python train.py --train_examples=101725 --decoder_dropout=0.1 --muon_scale="spectral" --epochs=16.1 --final_lr_fraction=0.05
Rows from block 11 of the encoder of a small segmentation model, named by matrix and row number. Rows with one number belong to one channel. Each number is 500 + 25 x the weight over its row's rms, rounded and kept within 0 to 999. All counts start at 0. Numbers have three digits each.
After each channel's rows are labels from the 100 images, of 14848, where the channel reaches its highest value: "strongest on" is what is common among them. Only what is clearly more common there than usual is listed. The data: aerial photos of the United States (SatlasPretrain).
# convs0: first 3x3 conv (encoder.blocks.11.convs.0.weight, 192x192x3x3, each kernel summed), inputs 0-95
# convs1: second 3x3 conv (encoder.blocks.11.convs.1.weight, 192x192x3x3, transposed, each kernel summed), outputs 0-95

convs0.138:495502520483533499513497515464479478524452496533518500564488478492457495489472484501469452509481546486494529501497454502502494529499505513514510482497515496478501502509494511525546520475448515496461468534509472524485505523556534542524543484529489517513531510535516518492508485512477505491
convs1.138:520477459503527498488495557472467499497490535515478498522526497468537540472502499526481542522507492519539482502476521485534519506551510523504536546518499560524493527503488489484552539490472498538491503511530510520492533515473520536518491503506542505514499468521519517536536508486476495473
strongest on: building

convs0.22:497484510501452494468505515498541500509482483488507487505521507508459481515511447500500513558471471474536479481500483514528518465595476492489528487505523491521521542473491487505494490466451480470514492547540492476525510513507508505419499479520557506504465499534498512520497517513485487527
convs1.22:531515514486472483497517493497479513513519514489497505496531481430484463491514511495538495486473480462466474467519515502481528523516495482519490510478531494504497473499496520520478477473524477493540453557527519482521483500509512500526510542501550483461536498524469481505552491484495463503
strongest on: building

convs0.86:519499494458526481498508474520460509495521496515482494565493487455516505516521488495510494499502530503509487517477472505486485518447472455517523441502501499525481535495477484495482487457507490486534467472474459482490500480487495526557489531528468511487515517493480476464489502484469513505
convs1.86:516488504478481508481489497473485468485491516486476465520501504480493504533492496508495461493457478493480532500478523468448472465481494443502492486525489484503464556477446459503498511471511514480546534476536484465510493490493507482500469497466485496496495530516490485509517439462530513469
strongest on: building

convs0.99:502516478525498485481556500472502485510545503496462496490473503553473516458474450512503460511491454498431510527485475508509484515545523506490493501493562570464482536467487518473514469513535490523495500491507530484460502510517474518487519478486534476487525514491498473518473476501515509529
convs1.99:527496481526521496457522510496499510497593491527511488447488525482516478494467495443512506474522484510484484474485497481503503470465504494495513463481496456520490478490529502494462507460468492493460505511509494476489450477501488547532462502486495503508438489501477471527481515513495487590
strongest on: park

convs0.178:487510529480517522481466508501527465495511493524488477512481482486517506486502474477492527529504493494474520508517505488492499503463474482496500511507508503522488520489495476526483503477436474496515467486504472465465517500514480479524512501494412475465503520523520498443533498537485497502
convs1.178:515495506510502474455537499549522489510497490564482504478511485530511496496493555484510472499571464475497448488471467494522506487514462483520495524531509526490458512509521514506514477475496525534503562510503476521455525496488462475501484513485524489545474495493464536558507491485537508478
strongest on: building

convs0.53:496492487460462504498524506489498471476529530529472506533513487545502502508465514503508493484475468475480495495526477511484468553474502520477488486443487476484499472526520484522543487494495511519510517495486485447494487471507477442509459473520476532515515488513500522468505494474519521456
convs1.53:471470465481478501503504523508526514495473525484482488561492494488470487492537456498442516487502490551493468486480495496531478478488513494481517488516458469493491537454485450493479470479491493489456517516452510435474541508541499490441515459533476530507549448521509478522511511485481501466
strongest on: building

convs0.155:527501485526463480492475500550496500482503517498477492480462475520460529512529485518520504499462488440516485535529463541476499507474513472492522525542525513521505492477460485540519478502493483524522508540529478503466484536527515508499509541514500453487461530477498489506514508490499471520
convs1.155:480498514483479479474545493472521493499479531502522526519430487472500557527482497484515475521525517486492513483508542464512483487458457524461492504521503528495519484531480489515522525497516496494476485530531530488515428500510485468538500538485471482477430477498475509517502512496509480495
strongest on: building

convs0.107:484507527493517533488492513524465525461506509522483480477466488479480478511533507534472554519534478467477522517518455492472483488495505481509499484483490518513492473484564501543476513470514508492474496499489445477477523504475515490497492537504483485487453490475504496484475521475494487499
convs1.107:507476472524472518506483468480504504496498486512569499506500424488472519479467490516503486519506505503474529542498473567474490501478486505503527500445542539463493447548507520509477472505479505481480511475501502520469512523475485481447500508534462472481486484476483539503485475500503525463
strongest on: building

convs0.161:493504500548574507528535497479514470484494464493549500504454475504506514502497499503479482470499516474486479511510451495471499503504521491503496524522510520477492534472525533517475487449446483481479497458550484498515497497525517437529523502517491508457528533484524496508496472526469487466
convs1.161:543514484511503498503434497509524463463486491492502531531504457485528523487486504481520523514515505524542542493490500517483486524463481508501535496517516509487514544506519510532508506464505444528460543470516466463486527526493498502515542539467477537508486484491477483564527492454474505482
strongest on: building

convs0.58:524465521528563513509497508496463523538518494478541530492536506513499515509494491502493508496487504504497488512499456532494511530513506547530500449477482502570515498493447541512500488478484519502491488525482486475486514523509463497555513511537501496461484502500514502495500484463528526505
convs1.58:515484468467517510474494496477532511477507487487567500486527469525528483490455492511491495476497521548525496493491529491499518484515479540533544483472521458521472480526518497495494485547489509485472473477464494513497485542517486488515516503546517458531504489498524484490475490481489509479
strongest on: railway

convs0.147:453502511498525496537463508549495461483464504498515510449535443527502513494508514487513504436486515493469502479480484527465491479525486535523493518455545496528493477512542521463506463504512466468426481533473464475491492494488498503454512482480519478480522493496486504511510517516508483490
convs1.147:492503498513510500548512477509518463487519504519559491502490486514482498495541493516521522486460499473476509520472503493500470508540491510545505536496503506453481484491547537467514473540479486543447461510496476463510524489469523490460521508511518487519514498533473532473494510521452463467
strongest on: railway

convs0.153:470501466488490494518500512453496504496506485486496498473540483516486531489506503492500517531487529515526493472528513491528513473493510505508469533488469488519487471491504518470478415514509474496530485464527509553524486462459497534451487513502480500472493500477517504524496521502493501489
convs1.153:508539509477496519468487536526488493509471553476527505495511462494496482486465548514483518493462510501470516485499513526527479504483499519526498462517462449496502524529523517503468482505496485477480549464492506544527472499545498464465496496501465477568536503467491516510508482508497492509
strongest on: building

convs0.29:511500535512483493470479515501492524557509514530498497480464484535497512532553523507522480579477520507535508479466523481494537498512527479524471496477486517487498505496519487508474516494503480531484485474532474510471502513476490486430475504537516498482495532520505515497497466478492512522
convs1.29:488495522496496479501541504500473488527499523498442511525474518522506499484514482480541497516547492515452507487441521507507480482485518485477494482471517518520502503536503476505517497463522490495528508468506517508465490462488514510447518496480486508504475492524458490486487524470493493501
strongest on: building

convs0.190:499507522418487557506491513538483482505505512537491458485481505539488503507523496511512485521483514481489524517501531485495515517469499489495484492513534503476433507513489513514506488474524506472551512445501480488458492462524491506518465555537476515513477457460513481498473496486465514488
convs1.190:493504513519528519481484517512484491528516521523474461478512527508472509530484493477468485540508482442460483545498483488491511484503499501498471462450516475477486497497508507466506510520521482502482524522517488518490485477481448534516501506499474470473519528522451530509438492483539508563
strongest on: building

convs0.8:499505543484498498488498515550485509501495481468542480493469513497473488463504515507508469496481485506594498473511493517483543497496515492493513525482448537500480470512484476540510499486543476521517514523500497516492460525449525477470518504499501505489453472536537489502509554477544528494
convs1.8:502503549520488511490498489501502485512507516451488497484518508502498504501490489479515474520520510466508524502509518531461525511500515481505468527434512489517490551531464499503507495470500519493524447514494568535468498482519538484530485507506522495466503493509480503483504482529543476492
strongest on: building

convs0.115:487517521502504480474506522478497494491483491501497508491512502510468483505529468512514505509474491500482505491515472499504499496535493513513454507507484536452476503525475516492540496519486455463533506508518461480512502495526485470425496500491497513466508539568511521480482485506503491471
convs1.115:497514457517505484541494467513499490490529499449475537520516485489519470499537507501520521488492514494475509501463483506481529512479505464465500530543473501524472517471481536467523498517508491507512505537487498435526549520502493512419479533540491499504480491544530519508498542477528515495
strongest on: building

convs0.126:474514484491511504483477493532481445487473481473526544460469513497476510488551495476495544530515499478480510489526491457517498491474488493504463511476526481463488548495468511475523533516524515500476471502496491500524488522548481541515487524501493489494492484566466480465467473470537488511
convs1.126:480525483525512477518471507513490465531529519542465506469484484522477495523497515499538532521490507487490536489478521483504517522494559465496504527498450522518521518489470509477502520527506508480475532468501462480512475482506450523563492523489475511494468500532492518494488516482493505499
strongest on: building

convs0.16:508502464500494535445526515488482487520537515526507459490508534513509519480493521511485465511482490461476519490487468492535451513464513544471504463460550529486506494525508534480551509496493498503546543508461479495441498530517519477473530513523467486495521462499501471466487486511506491530
convs1.16:524509532489507485473464478416528466503581460505466491492447470498464507467472510500493487520516498514498489447485498493537510462480502501503471499442491481507506504510478486494511473510487521475526490493479492471504451507478495524504457508504516493511451459510480513492497533492441478535
strongest on: park

convs0.54:523469515471499486483467474483464547520460507503471508491525458461489478503483515477548474522470486515498500483448499531490497487491480486499507470491434483515495475463439507504506491523436502504509492533521453505463506487515528485517477508501467494462534481510496499487498455513488503498
convs1.54:482510526462477521441513471540485523508490487492449515494484512512523478456486520501472501451500486543512507480483544474496483503456495514476517514504506450508472478484499511488456526491522480502498540523498503506514511496520533528480480506460503499487480486481475476507514460505493522454
strongest on: building

convs0.176:527487526562522476513505512528486551479532521542467478475469525498482483523471438547502533498514520462497455518507515510534494493488473448502477487500472519520529481513445491478511496517542509525484511490522500507508474489478505511512497470499481528480526488541495451478488479480512540465
convs1.176:516507493461491462451484499486507510504497415506486504494472478550497468493491521513534485491511538482452505471498492479506485454472509488517500509466466511486496534467481496567528516500467524451468488486498492517487502472507510480519488494546421497477496523499541481506495500474547512504
strongest on: building

convs0.49:487494508513518501482512458466457455521539502500500513507523506524518541473485485474501454502477510535460507481536508494482503490494482495483483505464494530503489494504537476476524499483485509474488505495490471511495472470513493485530479488491464530453474484490498494525485475494476535532
convs1.49:527476497508498497526530494474472573515527507480472511516484499474437489448492511493512519499479480510504482515522472497493516489543496480508490473529534502498478498480509503446463497462504506496503480469474504533492535496502492516395506462467514521483525508494472470440492453504461483502
strongest on: building

convs0.105:478470536502542504495519482517484499495448472543500547500471472511520480488511512505520499471526474496475484508452490513502533487501498477470471526471475547509516484494491493499500447507497502509547489570515487466467524521506462462493497458467519527510476482540501471462495479508476461519
convs1.105:512495544489462517449480487545523474539508502494457486566493497530521498486517493511487475490510517528458483470476499466498543506568486486470496478497515519493461474496508507534491494476485518486524496520532464489492507483517501527530513530519490534459497497475464506483517488497498518474
strongest on: building

convs0.170:461496503498531496516538506510502493464497500489526499507521507488522535488542515507494492520511514476519488483483495520501470477507541499497505484479521502510493466463547533470499463475518454447533499527472492498470456485492472443468490455496514505487447505513465504498475542514508493486
convs1.170:485498531528477496530499481503513471500479509520552533497516497518509481502496476504473497484497494455462492546468517596495484540477456459500506493517520519489511480489503530540513477479446478530488534537486481458515508488493516481492500499501477455544483503505504519479461513537490475524
strongest on: railway

convs0.186:481495515512535465484504498476510469507543442516512517492468476484456483459473504524479490465468499499505508517478478520469515462515547505482459493490467452446502472460522488511452493507511512476492473494511483545498510505531516492535525488462533488486516454484528501520486566474532510517
convs1.186:553489494505493484457483488462477464522467485457493515501468452491489502502505487498541460513491505513541472473480536494519516492491529465521475480502470509511487484475475527487522524454478483493499487525505536518513503512451447481499457501533524497481490464504483476495545495455502492466
strongest on: building

convs0.191:506501487478525540496480488484502549470526519478475521518521457502519489494476478490524526441488495521502505516518453514486499521509537510514491519510508510555488467512562526484497497499549518516503489478494502533499514510487480473514489491531464467501474493514526561435490483497465505487
convs1.191:508502495477528475514518489479513519493487513491543491529527489489484491501496476489474485476467486539492493505521514513488455512495513502469531488486533539489492472477495507513464458482482534500498482562436516457492477500467504480417484506496491524474542514468496531469463500510473474493
strongest on: building

convs0.83:477525519474414491484479490466502506512462496535511537505494511467566481512509492470513445511499498466498491454527491506497494487530493509511536498496507497486523535515484482508533490505529522503451498496480457520455514466505506508462511500485493518478455532474520482488457484523531483537
convs1.83:493504567517485497515483506471525511489519488510472526436483532521525510473509500528494521539547472494532465512537484537485496527489495517495448530478523519508472508484510486480478543496531549514552503492542526523502495506532532458495441480468511468501491519475497533504473469538508494471
strongest on: building

convs0.119:509501540499479490493516505496484531473554494493503469494460498511504495524485514489524439533484524479526517514457514484473511471482484532454492446555478497468517512514504507471483462497527475506489476503521499520505484488522473480471512501489504510448562507521499482456483504486502455542
convs1.119:505498513473527503508478504510511456490529503463494473520501488484510473507475485488537504477488511510501487487446477476508502465491522483517501524525487492557474501467454483482528483463496477466491507508489503502490478542538499492482470490509442513519467476468514466488474476467479500518
strongest on: building

convs0.72:512500551519465466473524489460513525503481444499529575500485509487478512476533497521488423521501507473495503459524472501513492479499462501525497510479513495493513527509489466554495480439480511486467502520490440504483539512510490532496499505510494521479537491481505503486516529476496489539
convs1.72:478519530481476525449539499523502544520464487470493538503495493479547497501528511510474529545522502521556496481519523472484487522531486518487499541499518495539508485476467441470515503511506569508510507545488554535525508518526488483531506508482512501488520484455505509486504499464500504507
strongest on: building

convs0.102:477464480536524511539504486487489503450471513511516457525526487491460516490500499513490517505513487498462469520488511531482489486498485540510488511496560513492490473497521511486493478489474494489468487503501453465511503499472473539503479486509539459550489502509502514476453512511486463474
convs1.102:507540472510513477489486500495489443506482522488568515531526498479499463484481509467532514526507490485455493447491469535487483491531491490497509521492490525514477442476569547528490450515480509491462486508521533467518508490504541465510515499531496488480486498485523545490465490519515526515
strongest on: railway

convs0.113:504501504487490527476470491488482481492501463487469512497524510501475494518497494491508476492450497508475477462519484482518515505494474497517516506481505492476491512519527495540503481465444472518548505503471452505484532476518533539504506499518503516484478487520496539538468486487468533515
convs1.113:462472458476474488507510524478454484541472513507473501454500489460504479454468524499457499469499493535481463515525493539522480480541491485515480533482496516512489502496501476492468463540515540491530506496488540507557488526497486457477476510501494479462514485482439511517512491540500485470
strongest on: building

convs0.131:460470466504512489527448490566506430502562494517473502509519468471491490477459467485469489492463474462504508489511530494465466514519501511488478486495492498508506539502456541463484474487520502485526497491493495467545508480495482522446518464496478462502522539513519470531461513536450493508
convs1.131:480499458499474473524507505545461486486487502567495514458488503538508484505528477482487489485476523487427487476522497498549478481497519481483508459516490467490483544511500490503496456499515508506474515497506473466488479468524566479457491552507447458502468521547522508501483478518508491515
strongest on: building

convs0.35:505517491537521493514478488479475505523502501496496486545463507509505513522512477500522462490491509498509506492499450489497504503447527506456505504516477500539517539499492532464510489534468524475519508531503456468472514502511466443504522501531479552493421504569481514490475473459527522494
convs1.35:508494456513513498504499510488499499506506496474454499514509516498483500487495478503508554502513490546509522483504536480491476489493550518476514481512476482511491538512542492483530471491514476496487504533470551442538522468512533508481511495479489545492455483527502493522507470484519504458
strongest on: building

convs0.162:488463472517527496510510528511514483494522484506475516513477481505486527500458555511513453481544488526488493520508468485508489520510508490488518486547500498546507489484459482507521487493485469484517491486476479496431469475500482431547539501534535492532535492504514511500523481480502498466
convs1.162:467498503501489482520465520544506511489479503461451513548497520525491483500510499498473493508511476528474508511492461532509487489478518488496485486514468477528496476480503493516472494473473501499554504487446503466494531497542512500520492478525483541470507496522514475471466505480491515502
strongest on: building

convs0.12:511512485471520482492535496502446490483517552525498498498503492522519520521521520504456491509491461470470524533521478461506489476533531490472477490482571554474509522510484515464502458518485480533549469493473474479497438495497474492457479490476480459475552502497484466498490459488498506515
convs1.12:473479471517496492461483469487503465491528457484473504493518513500473522504486507509467466485508464434498507490472462439508506477496492491491472517488483505500490507528512475511478455515516506496498531519519469452497465536468487504485506505444476457487458471511469433508467457440435500517
strongest on: park

convs0.52:504514470530478524508510482489513461502487515512472464488506503532483530499482517525489499469504540473514505531498492522517493520444521508481475511506515544527505545504478501471541490520464490498541501475513471470482467519548473453506507489503477485482422507501492503501493502487493514500
convs1.52:518534476502515481504507444487510553500525502489502509516487551503517525520504479482562523512516505507517506477512461456451467494453512527479488481511491493532460496484496499498484494477503469493487480511507516469519494502518485468436468470474456504491455469485550518480461485532525492490
strongest on: building

convs0.154:478477465538472475483488512480466480463466487515565595505497485503502501492520498551486498524461528480498499511496497487514521481507499485478540476511483508485485467481508481500488456525470491485531514515560487470525447483540521466507510471487499516507480493503481489493488511456528477544
convs1.154:504489521477480520448541519501514487520511491485468517509502490531477495525543488479522486518472519473480517494473484493481481517511517515511497470548475501545486568516487504490454458524508540483462516566493505502473515497502503532502471505505490519469488550530527492490478491476537515512
strongest on: building

convs0.173:530509529467500501497461506502485518485493489493510479508519474504495503521534483490533510530459497503554489468478498493497513482521479490448509456491482486486513470455503488505482506480533488486485489514499465485494470508486509451493486480484495480497493480475504525512501466499457471506
convs1.173:488467535494493491443549516547439493470499491504515486531528505468457466495516484492522499516494494491509539498465532514480514473489507478513493468460456507496505468485499510446456503479511483508461463536502519533502523509503456539455470481445497527461528500533459472513554520479542501480
strongest on: building

convs0.122:465482506524502469508497486472491446477527511507521559512485491475496510467464488518492451452477469485487510485530519497517487467512503499467542508459523492547467515498440458524489506474498495531491514470502467512469464489506474533530535497523472458496493508502515482486481498489532499497
convs1.122:518524472517503458453517498507478497473428510468498534459507473494503461489484474521538466479537467477517529469549476478508520490484505492516507528529443521483546499466477474495488523468480493465527517524471516475494516516502447442453480477481432502472515519454508461499495521478501499516
strongest on: building

convs0.132:503485478512469507484448457494446530525497488505498524509540475474493520497481492529535477488504489552472500515499489481513539507486478500488503456522462498545500509514480495506501497486498502510516491506467494457485448531513469543545534469481483515484530460466471492502497481466475583515
convs1.132:533482496465473502500516545490490486483486467450458487485515537494473464498482521518497460506501478528516541476472499489468475505505509486494474474494491494496451497471438498436495492518478473464528504493471494474503507493445542450513472500446461479514502511491509456492499505478557505473
strongest on: building

convs0.188:471518484536510487489547528511487452485520520519514456500524471504523520471518533500483474501482465498469497526477490497507465471504507479520479481470522524508471495502489503472525444496536526510442476503505499492528485462504453482485492461475508484492534499531496487499482477504485499506
convs1.188:456498462515534482486490467527489491491541503467499512513490471482470507493495450483479507458493460501508499512477487537487484471487457463471503488476481475478485486520494503462468485509483445553513511498450443445480527492447495475507518496486485479526475457533496456491478516459511453502
strongest on: park

convs0.187:516503518467493512496536464496475477478478500512481568501474504498495469505512505467494525455483484494500501496519531486535506495536500487480545452444533506508516507479466508491504489492564542482529497484511480485499464489478516506463523455508502482471495470484517466468487518516477502475
convs1.187:467510504522479507454518441505522503510498455519436512496556500503481500477501541541477431493463517465499506504498483479471538499465481496495516476510478492538454489535467470503511464500487548499547516477517528514494513494501484532517508498462471481453531540502482521517500481488529532520
strongest on: building

convs0.44:519496523492512502516482501491492549503448485503515532546454514490533459492522456478481507527470519503463515479495462501536463461563482482508457508462511489519496509481500503519513518479504531484459488493485442519497518475542482532526472454492507474488532497459537509528507471514458510508
convs1.44:512517516479555519505523504521479552497507522514526538464499503501514479534521527489515499527526526519543465501506523446568536515507513505509477501517503531501498442505493495491467536481520535493532482533490536509516507497494486501541487491515498506534552502527494537493534491525505534515
strongest on: building

convs0.77:519522506554509503516443498491500476499561445499503500495454509484503484495498509461503558484517475471485516497522516488508500521500503475493523512482472533523507468477473468552530515505486519485479526517517458505411505503493521518546480506524461467492502500474496515491493506492495445514
convs1.77:533497469464501455493527510474510471472466533526469509528480510505477540512487481481524509513546474447515465486481505456488477509464488504484499519518512532470514535509486513559518468498517477493489491497462496448522557516484499455503461483525489499485469463489516476507481466477460521435
strongest on: building