config.yaml
encoder_norm: "batchnorm"
encoder_widths: [64, 112, 192]
decoder_weight_standardization: false
decoder_dropout: 0.1
decoder_attention: false
lr: 0.03
orthogonalizer: "newton_schulz_5"
adamw_weight_decay_other_params: 0.05
Rows from block 11 of the encoder of a small segmentation model, named by matrix and row number. Rows with one number belong to one channel. Each number is 500 + 40 x the weight over its row's rms, rounded and kept within 0 to 999. All counts start at 0. Numbers have three digits each. After the name is the row's rms in percent of the matrix's.
After each channel's rows are labels from the 100 images, of 14848, where the channel reaches its highest value: "lies over" is the class under the peak. Only what is clearly more common there than usual is listed. The data: aerial photos of the United States (SatlasPretrain). In brackets: how many of the 100, against the usual share in percent.
# convs0: first 3x3 conv (encoder.blocks.11.convs.0.weight, 192x192x3x3, each kernel summed), inputs 0-95
# convs1: second 3x3 conv (encoder.blocks.11.convs.1.weight, 192x192x3x3, transposed, each kernel summed), outputs 0-95

convs0.137 089:482501444531460498553483505429483449504624470493407510541461478447545481531482488407518440436503472506456518554505497562480522467525478494518490523498521456474436545543492478532514467494501490503507549497463523457479605464447500485526529433502533464523454504483504472497512518489490509529
convs1.137 104:550472510462528513495555511497422484533551549574482468470449432455430483494464538529484484484523471531393401515521479437484460498553435475487525456548493496527485466481525540488408509430496567491447511485511505560485509467510534467513440554500487467516482535500487542449491454568465472492
lies over: park (26 vs 2.7)

convs0.47 093:512506518482426574483412486519431511546486538539541463526533500486521493504511562497546467558424447459538555482476475415477556523553478473463522463545440568489524477507511512467555503483578515459519520497498468581467412479594535505503506472493479512433581475524514482444457537467486569493
convs1.47 097:472517493467498475537528497513454503544528459465440460564507453519399491528537492455484488524454518574533524504530560507483462481501487496447428496416522534471441515523424452469579488467522426518511435494537462501521460472486504529455525467427470508512487429546479446507540559444500494605
lies over: building (34 vs 3.8)

convs0.163 107:520529547515469545536457492458446472520490450392459530473433519513520505504552519457540425515543465488454510519527456534468444477525484453513540468489484501510510503487438512506460488503513516482536532551452402416427520483464465481555522528532575590450481546566491414572501513528498481524
convs1.163 108:501504502532395529468464486472411525501495476521441498484526443511569560472478564494537596504455476492433453474493539523488475506546444487491517505484505501510477503453505489466536475464506471484541497501532596487553512479558454475555500545547577516545559569489515476533467509494431493519
lies over: building (49 vs 3.8)

convs0.76 097:510516463483531480513554458540533562504482550491511422509512518437503486490430474475477479447507501505499492573530522562470520468527442504463523544526424446468548551487444512488500456542586476519511501477536547483487505477450519545519479534464538502468500533493558546498486471472535555478
convs1.76 088:596539545555480453508487528499470542519458463519447526473476499494591525536480561438534534508505449455534489478490482511433559503504476522427569557514441544483506511462488503494476551466474545481508429584482441456476553444517513431543523511487588475517517541534529535502542373497502426499
lies over: building (32 vs 3.8)

convs0.5 100:475507440562548429491545539467498495527589547514502556513477490548525492489487504511472466562468541505462517561427478464493446476499495458451505508451566582438506485462485497526436473438514521532527428503493483462467491502503491432521501529482480509451499473545512473506505338501541529472
convs1.5 110:480522519438453488431509530457424516384556520427450493525429501445541395473560510486458451473521548505481462522473511407530477492467448412539523476510560496542472423451496432423467460448489485514509479516539524494540536475449481563497459468502484467426488548466509496512495433464462464516
lies over: building (38 vs 3.8)

convs0.150 116:485464527500417517455455521492450522479542542524489480477438505487506491500519537490541457532451476435515479444550450503506483503449468488460493531417530518446510507491482461545524487522496447471512471489505444526477500430530510464445522522451481487435443561486489576544514478573523475490
convs1.150 108:440473559486468499474533487427480524563456519509481457481387480479499489479480519532515547516472506467461531524582524459534474464480453417486453443487555411487464462472516521490561565483527554537487510574532516497514447536518477487521520576440576511504476473469437541494461481495529479442
lies over: building (25 vs 3.8)

convs0.152 090:516443511541482542421544478528426542545592488502473484509528522497423490503502509525515422536460496634477526530540427454498478494480516451487524489450586557542537479503517521462476424467545512529497424511511456497540523478534484474444467477496442457446561471469516485471477504523523572476
convs1.152 115:533514551534514584405530513467430521552561493534420536494539491544462475448582439473484548550501511479509494496446491430554465456539412497511557472498508531441443472447550455488468452513525488509468490484521572534545504472453455526534470552451504513466529527476430535517550447512442521532
lies over: building (68 vs 3.8)

convs0.34 125:550472487439535475540475458452497548526546462464472597473558559501518524609486528497524437474552513580505465507500586539484498505509493458490549497522485505420538467518476482512531468499511530457538529480429499500550467504511538539525477453614553466567535503474467471472506521507461568586
convs1.34 163:457488466472441496434458460458454449489423455474435483539430472525435474487508503529527437491482535475486501403473453436539507491497448450491497502469470477523492501493471466477502415484491520455396467472460411413491465488530453440491492509444468543396477450500499500487496471487498492457
lies over: building (74 vs 3.8)

convs0.50 079:592457548532525484447487456612457561498556455546476473540544496450438506527517519468471538494538453515471520471473546473516505489457441492548504506470440568485490490533531520488519478472545486534481530511461414513496483533524472506446475529558390483457532506498492517491483445426519513514
convs1.50 089:498432404484517505502525522481469526465532454483456514453481449486466555519487490500528447442460520456559518496483514535546472512437530440496536519487441472505514497511406504511551476498529468483450464508462512455518437474566492471483492481448396520429525485532527442450419474453516516518
lies over: building (29 vs 3.8)

convs0.100 126:495532480517540521485489478451492526538463511471460499435555511510547575544504569528497534546531500579521486518517572538493569522512529440510472516472498512480469595486500529495536549547470516473494539517533648473491473506465511535518495487534480466516501514447477464517459505501558475606
convs1.100 153:510494506454441530475474530443480486524486469458411506559484491520484484526474482541496512491483586401502510485488511460516509491526533497516518478456471449506521435493498519500512514474489486466510488437504435474478445439485545457499479598459527544484505492512575488505481459506536467437
lies over: building (36 vs 3.8)

convs0.3 085:491486505491526508494552480528558592464571511468545489462444474505493428476461512481489539486529525572480481566469519515487468485445392510558530488404556495535493481504520531561418468477542530487476508482482466507516503485530474491477424584493410491496393508482501460496463507490509454485
convs1.3 093:537508500473558498463528517497474468475489495534511560443503535477489566505429444492468420468486527461438408451576464489559517473514512478495554369524499596495520554499522511532462428447479400449513518543484466516470524486486456464514551538524521433440539576508502534533492400370506474478
lies over: building (50 vs 3.8)

convs0.184 097:583423538455530493492495481514475560495540505496502480482567501527513536471455484499533505556479503465488507473472517504542470505557471509450502416536533573496555493505503459479561435489506547487465484493507467531450507460523484480476477536477559467446490482472483538497489465494426513565
convs1.184 102:448512469503466533568529500474534551443465471450481433445490447466415470436551547454511461505437507520434477459452551463493560471469509418510512549448514536463475469465521443453561442444495430530551469499464448435575454570459509442479453553521484521427542484441479442513464541484506473523
lies over: building (54 vs 3.8)

convs0.95 094:471543553562455524549489579424473442451437453470467595508428467519502536511486451536551485588431520461484543447435498433525430441484460490548557466537481464445504511523489518482514499446546526446458528445514508494483538434499491460500492541463495516506517511431530459545554458524461470518
convs1.95 100:539490496512493522452489551563498516497546511553516461441470509572479514511513478487444449576517477510486449456555478518463519466485448498511521454503534461558529556523501526508534496462496537540524529429623369550534470440489512520609506529580547462509543539541494509498463477472497466535
lies over: building (60 vs 3.8)

convs0.124 089:485506538444475469498475488395540519478592481524466453469475506501456504524486509509453458555439529447556516545556463491486502442481519478563462498486522520471516443484493495485546515492433436440542448486530536508534522497468499538498477592521469460502529515551446464557444537503450471477
convs1.124 095:497505521516489531472459552547512478480441537439495534560520556534546496439565433465588455430501545473453501503521518509507509529492426498518451519495531515559489471443493504510552470508478470505523575489512551474501473484493492481476455452571478439563537461490517510521439494416535454485
lies over: building (32 vs 3.8)

convs0.142 096:461502507474495561440503503498532499466467579457542471471546548529477467547517516555466462468510432578493508564466541543443473437498507519505474493464575542556500440490480457418505460508450494533511501554450549477353477505515522537445457553530467445483466550460511501498520481487490477490
convs1.142 105:504525501504442507482509413518488561508532497585523519508462462496505457460497452496450531539599412481446506484530476580551512447577487530476518500483477465424489463469523435534494538548560510509479484490535598428467489500503434446467474440409586446536563510529514496537408498467483473491
lies over: building (26 vs 3.8)

convs0.0 084:522533517524520474504516497522498526492519519536414532543534466514509477491506564532540491486558513565483501508529426493479492511383499553465502487447485508554454548496536559505479514498539523484464523497452389486470450479577461501536452573494353481500544441477442576499483482518510485443
convs1.0 094:474475388450522470549504459531493529436531499519532466520427466502480503518540519524516471444567479488443452516477554490489457532408480459449465494486481486487503437486484503522559524504482481506502552489568560492520522487520466428456414471538492582522527431488483645463454465556424478498
lies over: building (27 vs 3.8)